python train.py --dataset="photos of plants, animals and fungi (iNaturalist)" --crop_scale_min=0.3 --kernel_size=3 --projector_hidden_layers=1 --shampoo_beta=0.95 --weight_decay=0.09
Rows from block 7 of a small self-supervised image encoder, named by matrix and row number. Rows with one number belong to one channel. Each number is 128 + 32 x the weight over its row's rms, rounded and kept within 0 to 255. All counts start at 0. Numbers have three digits each.
After each channel's rows are labels from the 100 images, of 14848, where the channel reaches its highest value: "responds to" is what is common among them. Only what is clearly more common there than usual is listed. The data: photos of plants, animals and fungi (iNaturalist).
# convs0: first 3x3 conv, stride 2 (model.blocks.7.convs.0.weight, 240x128x3x3, each kernel summed), inputs 0-127
# convs1: second 3x3 conv (model.blocks.7.convs.1.weight, 240x240x3x3, transposed, each kernel summed), outputs 0-119

convs0.169:081204119099118166104083202183151113140119109106095106111127116101098108124175105134073140129111129155147170124122114155127071138092067117099097161140124169056117115128116144172100126120098159034207158092150126137168152121137097131103155129160120110108082134130142111208148136148128137143142117099119162107073101196186108082159118137125128116158120139119141153082121128204127068175162
convs1.169:085147122161089128081153149078084122137172145118097109028098115127171123187118121156109243077075126164182136141130114149065064112103075088117123139140155135154125089149104129111159149137081170126153150159080108096156123089152155126105186130146111138053109099142134134101139136123169106168116122056125142091109124120108099083177180106168104109102137132196069162
responds to: class Aves; phylum Chordata; order Passeriformes

convs0.114:133077137101178125144176140086136156158116092102118117123176061169136148109132142137120094071135085115152097137106133127107162154145140107177077156136113090189205139128108138152120081110103103141122160133105147122126149120144130240151119085116133156103196135157103158144119072095128139113087211117129098086162128060204128103180169104118085134108135114175133164137145097157076126134170
convs1.114:111114147133127138126070140101132122105077082127098117115119116159135105121073146132116152179189121169149097059142101131127078139156153100140120162100138138153111121095164128116116118151100111131165172128097157076151122110101113137101193195121095156106089122173194202116129130199099186135123137103089141091122072160147200134056077086163067161182170098093133092
responds to: order Passeriformes

convs0.164:089114090058139104146208116109136112082117066109149129125172136080100182139115132136092184154152132177169172145056176156164119117105092158140116074094088118105130129164151123072133179113133101116111186124142146159120109109140121062218117131203188137138141100129108123135166096123138157136174133092175097132172186129144126071126062097140149127122135106100119090099152118110117143141136
convs1.164:091136098068141090114133135166117124219085101092153164157162155074086128142160151108172159080126165124113142148104103115153154110138107143106122145106148153138141112191176125171119142086085101071161074158106085123086176070131058123082130083116117125103141160134095024131178128138090170115169110123122133116170128094149165168117073148113156134126148094112111142
responds to: order Anseriformes; family: Anatidae

convs0.124:100079160105124114137100097122142100191159122128151146101126106119112148100125129126155143119132065152132132128095101151158233177134097109186117147063127117094167122145183136131170201136112100130145159110104117123093161127065122102154143105119249092091117119159091135136122116190077152132139086089085091102158082074119126161103136111125068142112192164114140108125163151120119165115167
convs1.124:083103116113158151152117101083116120130146137108147168091154052201085111132097123116174133115063137096181161067138124079175090097157148156131100103149099136118145043140134077134255144152142113151076113124112131159144110094127083169182092113145130176128143160140098191142117063178126116146114238173147104128130136129121110151144088110209148099166149143105142131
responds to: class: Aves; order Pelecaniformes; family: Ardeidae; order Charadriiformes

convs0.74:131114139085136085140078132107137077160210160149158141118088131095128121110077183110149115125146146130159112135135145187196131130133087107124094145147141115082113099135113127192182114100203127107147107059183105170169085114106095090113197134127148151155147082127146151116118102130106126127137140085072124089201140158142164140137108161150133110155113150154147116106116207203215118127125
convs1.74:117134113008148153167150078110137175080137059118108169143140138175142082177110106175142179142203140147160087096122099087138152101134153122137228119125092156164115106085125166153169074107178167120177095089112145170091133109090086128122106132152130164144131139169138140118012186138083076103167170152117086125117133106151171084076119095101110107124150176129161112
responds to: order Lepidoptera

convs0.166:073116179067087139138193132081058113083133140122131141169146163128111137156134126156101113196095130138135124137137181056141081151103119111110112118129128105087115151163171145132129132136166128134119093152112101138157089188161092133173145101144096072144168152185126126109101098136120130110189111101169117172150105144114115132091121099102169108145111079032104171138117093126125236095085
convs1.166:126148190159154136123133171122077138134085076119145106119103073061101122097121149069116134041121123168209101111155170140177092138159142126141118105144133145076122103170202130117148115175136117225103099150112107064101186170146165052140083127090126125119092111111100151188073152128149092213102116098191150076155115135103158090081130111076108106126135152126119140
responds to: order Lepidoptera

convs0.187:139040114198113102152114120085104147131096128139148124118173082122164100103053154098111136176137082160199137104181119137127114111122099089147138126102112156144132163130088144024159133178125145112148147066118121201074134143095140071189107102097172124141136129107169151108125144127137149148128136131104149076162098121125096138180172079148118150096180128114159208109103108149126129087141
convs1.187:148160123125132072182096100188116115077106121118109081153122122096105146127141135144094094126094120140099132128153117147166116102171132088101100119118137118143098170168126117156108184089194166102104140179119137112149085093116104127076121143118135099106110101076132110110057154130151162126165121116125055145132126180092173133069112131147128133065201206162176164
responds to: class Aves; order Passeriformes

convs0.239:138071201125103114199130142115078132095147157140082077088130126064095090114148144105098108133071136075116119110166207161119091181106098141168110172087145154127090187167150108100106105115136122144094121096111108065107116164109142060152115106121130098167157104168168133099118072134120137168150090116190064141109171161094139152171092124140137114112092154142126168172176141137152123136170
convs1.239:144162217069156159158160153125140149143158124105147130099143144127101145106147130137143075139118114116130144119119124115115146096108140149121120172192122102087183172117105145129133116135110180122166135184050115101151160111149141153050063147139104102083113109124145133133148165136078103136101119137188129120134161103169084086111114064102167139089153202161110140
responds to: phylum Arthropoda; class Insecta; order Coleoptera; family: Coccinellidae

convs0.158:180172105091134218186125120191121157082141119134137128178162112089121137096172146111147110127103131166195137086118078121081093122156065136120088127208098103072157066184158126140160099187122169071110113107077088126124108103134132154165117095155074165104134135119141124110183093121171094088114114124121141117103132109108065134150093123171125181147111168119162121107133124122119105103173
convs1.158:144180119093150156116090124112141088180186134077175121115125135114119107142156164049096093088154158071117114134112113155120101099137134129083123108115142111136143156173101154161087155128144135121166105148113142119144159161147147153152118082131126149125103105171111110146187123153149091154157075172198161125105117110158109042206149096103136122099154098054108133
responds to: order Lepidoptera

convs0.211:146122168128083093179165098088112227066163162137221144151135110085114142111126089122135081181143155105114103124096148149137102140149118151169113136207123107096127098124146178126133129140159095128070120089137095083182118185130108075145091122141121108184153077136069170157152072084084106141112117142080119189135092125097122150123147124167146110113125114115076154130086166114094141131156
convs1.211:109120100148148138173107114102107145160154156110142161113087111149146121120121173109117177076170132129123117169116146124133181147174113134145126105120106173140134144120124104124134146121107153156143103106184148081088161151103138137138047132128136075144057120115080149111121124108127136161184162088161117053196127153114155106129199149139163086138129093128129135
responds to: class Insecta; phylum Arthropoda; order Lepidoptera; family: Lycaenidae

convs0.101:142119188096090149172105118123138138094087160160159083122127127130128106151070156151091132094158088167158128120148176076118068142206080078146113138142103079134179133095125118131101126151080118116161157132127115107110135144131184108137115073130229129085130143136100052186131135095137193171129077135112110154184109126120113145145174124125130139079096097126071110166132211116088132146121
convs1.101:142078087100160104123162076134102148117152092165104100092117159152157159137048156147145105109166086138190166146137041068142138145188150163072110134133115120141139197143126138129098153117104116134192074155201117074119130072084116106100108126075085138105124162170148109132073130131109091158184129084142091139115067142114090111189143151204113095149181102183169122
responds to: class Aves; order Charadriiformes

convs0.25:101110127150163207125111056133115113127108142124103164112156184094163177165085141136172094133149123156128105144162142093218104129105084097114136119102113119184068142128132147135112135090130152161151106125164084139096138183179115147129164098153128135148096134193140131112154081147133062134169088104100203094121081101181099132145132130096085100137120171107053154111185162189090127122141
convs1.25:121188102107183186120117085108109183138111122090134089138108071142113109159091066130128102113135074084149132118092141113173136092099096165178101156092105138137136137105094106070162102111089126111175069107102150160225135114153174122144123188120180203118174111111125090169153123124110101106094011089114117081113160085125070142136107139108144147146126075115125104
responds to: order Charadriiformes

convs0.51:081072169103134125107133070132063159102126112086167188124091106147113129157141102231141102200125099168131168131154155139171155140149071121107104169115195147178061126121127153135082129118142147132125138120127093107138141136202106122148148130081127109085132156099168128103126137161141136133137074147099082144115059127063131142126163181071093115176153110130096142132152125124059111173125
convs1.51:115126113159152088129134138122126231133165101145122166133138110165129137140094098150135120109094124160128105134106098137075107211090101132092114126148090106152112042094124134074156128168142148149195093105164150132069076144125149066093113182143129136160169135130122154159087073088131060128129134094101120142117127103108120083148171129088087140147125097133165093
responds to: class Insecta; phylum Arthropoda; order Lepidoptera; family: Lycaenidae

convs0.80:128128118181104136166058073138198183106125136130120131091146122088106155164188067108167144127126168133087146075142128133158118093061077172139150129120083060212117144133153074161073104086118124102150135121088069105135100099099217144119133143126131128148139158209117112165147099115098145152082133120119156109122128139132142118152205126117109110130115101117125180141147112171123075144127
convs1.80:153157136112161174150170147130139160127140096120102149166101127074132136136124133134071093133131096128113114077080146130166118133103127123136199102100101168174140154116161159081159089201160097139161109150150121111079157109098140135183131158170179136135095087132120140128126145103159137174091109143157152193085081096168073081121153143121125124144026069102154092
responds to: order Coleoptera; family: Coccinellidae

convs0.176:061108122086125147093149163162089103144124103152166135134099109103140062161096150133109114133198138123182155134169176127111111163125102091134158193119157068153126119094092154113106153157116134184100104119154144111127165213125125143118104088086167138114128182143142097133115115181097131165107171130119145125192090141094035114134129147158165116135125148155124188073062062106086101083131
convs1.176:160113122163145055118149141124138107125154127111138072161102170151116187108119125121142129118147098127143129109131076119070114172136145125104183130148149136142046092080160127139121126125216153136135107117119151093112150110137042084156200087121134129051149124122166151139104140110045130086151147133135117134095129110112120207148172142064122103102084203143213125
responds to: class Aves; phylum Chordata; order Passeriformes

convs0.70:110120131087164163150170173171131142144110132047111079127139162121104147176147108114167161132189112183134114118105134154095097125112057107128116183157138104181117153163153110084097158125077105180124183146097119180111146155163105130126165122087091123145090102116168085137171081175213107073197096165112141159127116063101120101117143152099112106158112147084091150079142083102120116141107
convs1.70:148100102096116119138200170124116126183138086121140085103123086106153161111135140149147121207113099128079120116095144111135134116164094142085108142096141091060126069156117178127129141193163148113145083136105110077155204187167171037121129094112083098110115139091101161124112140098161119179121070110117098069172133097124198118157097157147134162145151097137110192
responds to: phylum Chordata; class Aves

convs0.232:067097140092112103228123150084157152117138117111111139107146041124101144112120175167131103187114075122196129136101118138193119147107157051096113126222130110097128131120131116149142106093123177142132142120103121078151120123080109180158166099087107120085172125137086180085137109083084166122102148056139132145150141117146110153126166103161175196152114145117130128127135128146124178120106
convs1.232:111102160136143142114067114074128083150147192075058146153153061115090081121115121106130083144131140090153158159077125121137128141181075110121112172079103161147111111161108102085130174096163119140142148166083129151099110129105130105188098150156144142113113099145092139096127112177078140133066132137154135188077086141152130122061110133152048157090120174140086177
responds to: order Passeriformes

convs0.93:107110119197091122138150148120133125128094161087128114156086131092129199156221203158101109141099120166152141065157122089148078073142105188122160089123096091088145148165147163111136130209097095079161162126081117170115157134132148138082093094121172163073094128116125120157124126154127136100112146110140164091167126089083151127116135114158113081111067179084106146112134120122068107094158
convs1.93:060140194120186130112121175117127094161154161156088127149130168089151110124175143110095094137160117071108191109122180166164085129076092138140176132141135169113160111096140172152110076133142153154140111168149176080123143118071123124095145125115101137130173094126098136114147094170167136148116102127161103089146111165099115185181125173091163110085171134101158074
responds to: phylum Chordata; class Aves

convs0.135:153123126111147063144133182121142084162206129105097139143108119110130141171107129092131092076132123094079096141172131164124090139140125115117121125164119112147094134059111183167155088071047124148147171153160094095101100178175134106106087160148112093096125096167101110112095120132132141085122072101136116131113136210174152163140152134122126166162121052156133116092145073192117145206153
convs1.135:123116154156129102138161096090086148108130136143148102091101129134101167096135047106110116080088098091119121129161118141164113123131116089124132146074165106133102084145160098105098097153095163137096158108145127155140071229092090105124111091146163083068091135139105168095087117121093141108128076119105135172143082101111122092065134045091171122031105114128134148
responds to: phylum Chordata; class Aves

convs0.105:129145151149118071150119108104119120161147150167116163084153172113059120113110124161179101128116141134098081101147050130114128107134114145152072088092126182132087094158130158142078056218148168143109153067132129120160121095169170091140155083168064116086153110186141105096121098101120127157146147128094048082100119140069133158125183117148150185107132104106113158166129127092129169107132
convs1.105:133060096124152138149193143211108125136146118138142077145137175120171073079105189098138128128121109103096140120070125173113119108106135152153082195144149094194085152137129083120078194137151123107093103123123171138130153146103117135098168098140095125152151070133090144115159088102097138133099105118117143149116156115167130118113236124128166089115110121113106091
responds to: phylum Tracheophyta; kingdom Plantae

convs0.57:119069129174152150123082086109086163169116072110127115147148123143170199122097147128134094078151079121136151110094135046111165138137115125084134157104117152111060106102139151132116089190110138133103146109186084110113128121106120172151102089122141180174153138070212148098199097142109112165098182053112128090125147131189132150115099129101111096109146169088120168137076141137117115086156
convs1.57:130148069153137126081100128143146167080045113104183147143083116072139158094128176123124098096103107130121109120170133103134076153204103106157119124070186160097157128144140078089081091138136140046113109091084134155176131073149125134117125156199159201119100135133109137153111116132128116077147093154102104154127098158106116107092142104132123102076149152153147094
responds to: class Insecta; phylum Arthropoda; order Lepidoptera

convs0.98:116099100057167114132113086134108091106146163102173146133138114117119165108191153127127188047112177169136145162083088119120114101161076191161123144166099120109123130121100060116155136106115134156122109111087087121152076129209147133132121132112169121101167165113096180097118095131082117159145129171133127125106109122086131062064136138106119146178137236088111127111086080150135149143153
convs1.98:136093136176114143130123116126098089184149168141088101126101175108131086181137088152117130086148109091086118166078171068097124113046137183135121123120114097147129113142087119089107104106113096126147125089157107124087080169138119162133146121120180167147112103207128174161163181111172082111110075179133149144244136160173146140122161102185079167126116076105136134
responds to: order Anseriformes; family: Anatidae

convs0.115:081061140164099142153071125049089152134159120120129200167140095184087153085175095131133128100134171119119109110146101147085172165143143106130137134128100162076063129153187113097112124203133121129091147113138083143158172104165103120142160072078132124105082113137155187117089111069190090117105131108162114103112136103171135072134110132119103106099182147089162094149095168168152135119136
convs1.115:111167090145166107093092155192168164139044097168132172113151172134153115089187139156137147083130140069115118131145126160086118125119069063162151096107181173114151101146125080115135170160097128103040126134114135077103108114133099186095149101189144126122141126118154158154152159170137116160120170220115094118110128150198093107054141081056127111130154098137108171
responds to: order Passeriformes

convs0.20:130096138120091153104126120126135077171138150106161206117084154106105140172169156113124103132132071139110196127100152177222164131183150129197176196089184134103106114138177138208165133091082113106124175094075119094125188086129155139052132100163109129126158145157133160085099140096118117122105078110113124106103110127120123127131167165091095128127138133164165086110127126137139155091107
convs1.20:163125102112103113110154096164128181118094158159150114076136060145134131111125149124119129175085146080172124057148168100159119166133126131141113135109127051119160055109148164117176076163147141178143122119176159160131121150139113135112093110089157103101155125154087161117138077134079165124121199173100165113135106055108130125145137133132111143122114103092084153
responds to: order Charadriiformes

convs0.146:154106120102096045152159126072118103124138153116146200062097119117091160148151144123136138178138091161144105111155128114107117126132089117161090149099117122118131158122122152078137126174207177135096132096150118142179131113086127165154099117119166171115146115122117162150134118124208155108099113176193079124114184134144108127113078066219132105091076128184146125152133047155137089104153
convs1.146:115113106092152121135127153153160116124128119106137128149144090063212080135123124136181199134107171108092129123111141058115114126169172133122222084137095172111127125107168142129135109134193142127110094129165131089102118135195122110121106129108053089172161170087066097142084113168172101157108161105112142121112128142113227090110138150116137104104149109136130106
responds to: order Lepidoptera; family: Nymphalidae

convs0.201:151184115130118125149133189148154128122147174159156115127072125092109116150120137176118136106169106138142167157113064121127128101185143099119145112088129079146140140124096057124140128085096164158145142129137093194093110075110067118153130167136193143059094134127159182127146102113139186140094110119133177098095096109069146049122134132137170159178099104137130172184082152190131053128154
convs1.201:169149103095120163106129175169177118119150096129127146070093077095113127116138079126107123102111138119222129167132117125132148113123108121096175131156156076173131146090119218139113122058052142103110114118107167069161109095137137151173156076156106109174126123155131096138156105094128106139145112153160077086106118165153149143105091069118111113107111154058145118
responds to: class Aves; phylum Chordata

convs0.54:097121122210129177090090134075109134148158156100147113115133080146078144143109067153149120125127138109142137148096114125098179119139088112100155095151153093154117142140145140186107096127116115126197165144131114063090146171137118145142174109079104143120178119132174076164094153108099164142099117123130117093070180140128155144140141162100127165143125214130216093152115204186101053155130
convs1.54:062152124109113164146110119172137169109131153165147093106114118147169138117120132124145102147149168188191121168122084184130115125128104087115087090059109100125111134089098114169111158091132070152129213121106136163083097191109142049101127177159142148081115111114100172117115127104119143149159127164114118066052088087133145108095137093127146162147144126112139158
responds to: order Lepidoptera

convs0.55:139092202127122094138124092201214110126106189104138196137154151131119107142154190116105066100132112137091110082166126140096060193225091140159117114089112145123091111084166109114118128132083116135082156123132121135172102173091177135104139106136187136143128118122105164152149109111091127108114110121094186140116087155161139154143145149145097169065151122140164100163085108141089163099127
convs1.55:179155089145154144134088160125129068136208136133067153120143095158141094171096112155180078143129138150113147181147131162101127122076146179140097185128113130092125132041109137149119134141100073170127130169127143157107133141113102083215131093075191162116128104173107138135132077116105156138153152101088152160077118123125165160117143104160127164095164132160115106
responds to: order Charadriiformes

convs0.174:144174137121117117134145157099124135124090173102152160150148107126101123098092151147117135145115197104185143101133080143140209154150145096145094131243093107128112107153071149175151056133170122128149225125133075143103103152105120152195148100155138079112139101143133130124114184166094114121139137115220051129083150107113132095133115114144147150109113098186124128109145162094109101128153
convs1.174:123170090186159076104137133128111160177156109107109044126074121105112104121132123152153164095128105138140083161145114150189091083060068075141127141072137138108148139147130133163085171108093149087111070113137137104117190152126070141113123182102172203105067164199101104068145128153107097087099073123115142120131114158067132162130117171114155093140166114192108176
responds to: order Passeriformes

convs0.180:109159160087114097154096118136178155109146135131126128109102153144115082155140174133140137195104114080138103170104091098165135099154176136112107122125098184074153067117096099039168149132205148126107089103098069147145143191138053085122130113112118127119144109137187136147158067169144129136129093150148091132158149091159100183162158102113109101103096217138082138140149165133105164171128
convs1.180:076117136134123158115153072124147140117156134122149130153140098088132123097179068100181141110111202094148103161221125116097076143152155151067207149099144134090112143125135129156162144108093092092140096102177097155082129149124076163108105140136130078144169098200139097181143151135173131122112110117138173090131122141122209107078104119103181167147074101055115177
responds to: order Passeriformes

convs0.147:064122088094131198137133137127124112144199105178164176106142118119177131122161103127106143145140084088077124135098162174137146181076100109139178113124135102088147100119106112134170089134149135115192159068152145080167104143153098123087248097152155176103155082123126111102104131172101147108188161117108116111119103129107126119172171110179088148110155119090144151128138058109152091131162
convs1.147:127135094065121081157193093161152147103179109145133113201132140174134112108157117085110136118179135154116079109130101127128138124077158093141179087081160123154157139135169140129127094141195152153053091139166096154119132138146103121155131095114114131136060166109142055139070176105109114131160202116139154117132126123116068100090074113140136121111094084120091141
responds to: order Passeriformes

convs0.61:118135134104088117143151077123108132095118157130104116169142216142149135127142097144197165141143156103073144125087160039159125121129088134151096108126174087186122163152114107097094092120167093180102091115098107146134117113147125086160132120176199104088155080115149113093119143158224112161122111157123206066099096097136148135136132112106118128130073142076183099137090082156152107128158
convs1.61:255131167141120162104176093116174151111087157168138162095131100093192135161114110158080168148105124104089155142098162120117127117149170113127132064113128082124103156132116121049080163089077123132145084137178156148159135140122130143101153097164089119155145183111167135105096150142145070171095104141152119116099159137126191143125102106139143207142083089105050138
responds to: phylum Arthropoda

convs0.92:141063105119174128125174086156107153152104145075104065083108129135067189148128101173058134095161080136164101106018095111132135153136119138192130136117130108110102086172119118199178125105176120132074136099160091122114096120125114096172126124146126143148134085097112114163143086130139110161156160142133124182124119117170172112126093213080122131112102094129159108070139112109177131135110
convs1.92:107129102057116078137074141082112119092144123084159143101075043118104209121090117135168125142101093140084068156157133192139112184124134173182155151142115155125132091121098111141164091046116091110084141124127139173171116126159097130117148122098174131115131107056148160112110079105122095090132140084145176150135130122157106125167132121116132091133117081130128131
responds to: class Insecta; phylum Arthropoda; order Lepidoptera

convs0.76:115087099103164107184109088151136100142151156134143149156116120176158127149138114133149149133109123152107150151131122122180118132180084095151160155092146182089129130079137146122094156124140193128177134097077131109104091184100132110184197069125130247124122138118095141109172136148086136115130019095066149141148125100120121116131117060161082137188174137151088139121093129113131155106161
convs1.76:127152103118169150159142114147151131092104103138154102145114120181114092230144069106087151114079148137240142082145129099143095145189123113106178140117123124144110152094108103122152192142102175103140079141122102127117117146097102080087185131157187098103139113161161132125101152110175142104056159135174133160089091131117084148099124060137151140149177098130152109
responds to: order Passeriformes

convs0.175:097204073161154134105160129075134191094135094123143143150114094111142151148148117125127106170126150162139202119120194186098111145165087165187133123219148071107160167142130192098165109135127078159142126139109102128214077100123074120130112104167123122133145111141099159180142094113119072124125069110182086133102116109135130145108104098195140112116118142134082122149129118131132133071162
convs1.175:146116139121100058125141082106112130159181245083158140119164136094125111130133132121109104138129120083134140137181171132146172100134136063154130117049169173130056116075091085126108149095118155098135174177130045156109100134133126151115114143128095135123126130151119114118151127122109093184161088123112166099130108197103137082110128132095093092125091122158113092
responds to: phylum Arthropoda; class Insecta; order Lepidoptera; family: Nymphalidae

convs0.191:121103154088113088163157128131094184132134125136150187097151143137078128154121109151155110236095131107110114098196119185141107165102127172088130143158106149123137106111115161129162080148115126127099170119123067121227163140121085117156121125090126113157129091109095146131122106106113042158086148162195093149113154095095118155131122115195161116149053163111069147161123182128120125091137
convs1.191:120127114149099127209134201136115158138117144137143115139114122127120147110100054104167132132142107102113123113105131077124115103158132108049128149041076132074088141090173150109135184104142143126144118142152113096097119156116122186149110107138060138125098127047124094169174132077137119140136143082123127111127143126116176096118113180153140088104115109115163148
responds to: class Insecta; order Lepidoptera; family: Nymphalidae; family: Lycaenidae