config = dict(
    image_size=32,
    norm='batchnorm',
    avg_pool_shortcut=True,
    beta2=0.999,
    steps=21300,
    batch_size=256,
    epochs=35.0,
    weight_decay=0.09,
)
Rows from block 5 of a small self-supervised image encoder, named by matrix and row number. Rows with one number belong to one channel. Each number is 128 + 32 x the weight over its row's rms, rounded and kept within 0 to 255. All counts start at 0. Numbers have three digits each.
After each channel's rows are labels from the 100 images, of 14848, where the channel reaches its highest value: "colour at peak" is the nearest of a few named colours to the mean colour under the peak. Only what is clearly more common there than usual is listed. The data: photos of plants, animals and fungi (iNaturalist). In brackets: how many of the 100.
# convs0: first 3x3 conv (model.blocks.5.convs.0.weight, 128x128x3x3, each kernel summed), inputs 64-127
# convs1: second 3x3 conv (model.blocks.5.convs.1.weight, 128x128x3x3, transposed, each kernel summed), outputs 64-127

convs0.60:140110104104130035110105151143073146134105133119071123087093160154136118150094112111150101045090152112168141132169113106057161089117129146137148094233110202173159161092157091090077129147152172
convs1.60:094126117124148149123119152121212095177079147166115162031105127106135103126119102084120102141099134149086125128190102062098107108138117118108116167192129149175106125061156132096145149187159112
colour at peak: brown (68)

convs0.71:141103144143136119095132128163129168122113135101014230117158160097102087090118072109108131094170148110172176112119143129100120109123159138142134147143145091096126130079047121109163164089176072
convs1.71:103148135074113060134161192157185136124157122099196138139140155196137157133180163163165143181114082159124141114205191115151128127082146112191175116135111109140109180125180158101176141125084146
colour at peak: brown (81)

convs0.97:121085138150115117095140166124081167181126036163097168119175134137153115125145104156040102170137125118104134149159143110199122168173123179107094087118107139095125135087061102098163108089152089
convs1.97:101154096116139146136154112078133148140162141187148133132145170135128134116127100175197146151103118116126134152147145168101111157189146112143184069162134155087084104124141115090160146121153127
colour at peak: brown (49)

convs0.12:137120133142142143123145146107003131134121132115121118117119132122123137114118125123160079076172130131113144212087166160134123109109113166117125133141134142121135130125128127008110124127105122
convs1.12:139121111164155091125149087127209138102073134111122112116088122108085112071068138165120176120156130148190126068119127114114109138170084120120110092148170116117115082139135138201115108124180072
colour at peak: white (25)

convs0.20:126150089130120101132119143161142086107144145113108116120111095116120127155130133015116137120151145118122141110124118154112142107134139172089151136096161170121129101147158142097124103115161112
convs1.20:087151094193120137124140100139152129120106133134149058110145148158197152078097153090070121135098166178186191157125145126156141113154142165137122127123106137167122156106055141110146107242117170
colour at peak: black (55)

convs0.22:116181117116112119133127225117097129156129131089127132136120114154101137125142112134155144164164117142165103054134153137100136100124095103146108134094131129157104089085148129111171179148121183
convs1.22:119060134171118117084129161197115120153114115117108145145137140135127199154174126127110076095099117173196124159181120135141165114086122195101130156110180104152118127117158093113187148137093099
colour at peak: brown (59)

convs0.87:107109136113103075132109104134080114152110087157119139113133204130177108122210110093147108069151138142100136141086113105118093094090156112079159138118096154162153190123098094107094193105114122
convs1.87:127158113109051150175134168138135097128103137058163207131114134160168156134119124068047128130126167091143117131207170126134153168151143150097175174160085149158109104170174152109120142071137124
colour at peak: brown (53)

convs0.96:093109144094226121173144080135126127125143124144139193091095097059150158177112088130128116141130110114134092171095104162142140156137123071102093142152038125115123154094113119142145132124134184
convs1.96:102159150095146203114141158090175155146196108083158129162116125146163092168147141124189113122105128038122133166159115151128064163170099160091108153137171131157135117174138091118101150141102119
colour at peak: white (48)

convs0.105:135124126215112109084175121097136087124077163139112106111183101159116143124116167139100140156161165138172134112117139132175146104209162123162130185138125140138031127120136072131164135167184156
convs1.105:126082134079168095098107080123129120159100108164109106190164162126095118197109122143119158105114065200130126134138119100145103189007174100123181131132093103112110161172095196145118165113098097
colour at peak: black (45)

convs0.17:148100043156107098101138129116147114125129102064150131117129090095078156160170118176131117134128100147101120118089170189136078089113161190133086112074099136136116153125111208107086141122157148
convs1.17:098128103152094109082153107196068157078080138178150157178169164111137125123154147122162109167102154134181162111077056115134108157122186147181108098106119122146134165112181170168087123105128140
colour at peak: brown (57); black (39)

convs0.29:165094133178179115099143138176111155163140092137110114174123124094158137100155190098123085105093150073066138145107093143113132125174196132131168163191114131150155171137150151167149115074203094
convs1.29:125136135120127143101085101121105138087164118183121112088152098086104119118117124096110087103183173104067077080139130150164130122145110095193090138108110142149087103173137128101127123183061164
colour at peak: white (45); pink (26)

convs0.121:154057154126086119146098092101156144145141171086098206161170139163109134094141142156146178157109111190154148109168127117094129109105104165138155177108103092123136091129114158106126129143098166
convs1.121:131153101124201165127140110130186107157162117122138114169058157070143160139157116084149104154125095112120161094072109139132080055101170134084101104126115167140130127091089085146124178157114183
colour at peak: brown (67)

convs0.40:123128105151137081143109189124154174124164078078125106157162152120110107134083068154155161170151151106133155142131141139103125059054113109133147116112150104145109119149115101093146068123123157
convs1.40:132119133071170109139107157122156202095115149160126142133134152154035096175118122173118119154130176124192126154141180188159069136134120134167150136099167180139142156120062117139159162151117150
colour at peak: brown (56)

convs0.23:107085151134104144106135189106148125102077087120111071156069133122145114119144104076135164153148097177157118101117137113050103127100101063092105120139163153155133136086134144115154155131096192
convs1.23:150123141089117147195148128130155164101111072110111142164129148146183131136092168076107114117108150137156159116200166159135099204112132085029135094093159109171100156132099153120138156132163139
colour at peak: black (38)

convs0.11:130109134113144102121103056108150159087157112124108115116125148165140140122168127141134159139118094103076148057135076108125124121157146078134098132091079088107129121143111145082113119104144111
convs1.11:143079098156136116178164133140144158116120078133131111127123120173119129129176115132088164056145147148235142167195111110083148092095110150153088191058209134128132112174155118164144174116143087
colour at peak: pink (27)

convs0.45:132139184121158089133082150170057142187111094099085142115120141109103107124144122155208147141136115112057126113152157148128146125147124142129117139131151157162200121137094124151162062139142093
convs1.45:133186132122151095138123169106094112183104110099075131131157135117092145126122082086193126165079141117172147136142140088085134132129080130087136040128129197129121109105162111139147078166134130
colour at peak: brown (65)

convs0.114:142081175136090096111144123117159125130158145097154029147119089117150137149145135107138116090144105111155136171142116096084057157129121104078111115110105114119106148086126140149106118078134000
convs1.114:181185118111055100144156131097133073097185110182046063129120084147107149144161137110100115155151156077089120111187087145134131190153079150110122152094125124083188115127124099129166131096141062
colour at peak: black (54)

convs0.89:155160111095157087150138117115136139056171137090168130119119138114192193118157109147136117113108106128093153125169119144146090155164156173187135160110163111167028083128133154118102181102125135
convs1.89:121152132138118136153139103088103116113133182067130120125122119140177072160088123144051113120136175089135165094157147094118081135193173097057147114128114123126173162152139128097115161119133115
colour at peak: pink (29)

convs0.84:122082186237118100113111083067149142153103141131145132109099064131146070025122152147122148193128127132132107123122200134160105123122134108177150130073144155105085092085125145141151070155174142
convs1.84:170107130137135209158125115143102150066069139222058139120077105105099099181141150130116134159106144098092118123132165083121135141135107124038121136125162071121151153123107095144197108143133200
colour at peak: black (39)

convs0.122:212113152174154157180146092105144133130143149155142109097115126154108117127129139096136077108141127190100172135146166112132147121176141091123160160149129101145095169133093111062061200158100091
convs1.122:150109091151101140140131070147139140077108188231132183115113169118155149136111139124124084183125088152076157130120155173114109138103103080114105127182118115076062107164145171095119159184125093
colour at peak: pink (27)

convs0.73:107081094133125128158180128137123084184193110082091093110104136159155108136149151176098120123080151169163128144075125102117167088136166136168165157126120154174170196165154154085130119124159131
convs1.73:094126080221151123087124133096099073080159149196089105110108175145133145146110164093093107130145082119161125142088114133154154151132145203095111155124145134184155095136114081131139068154147137
colour at peak: black (25)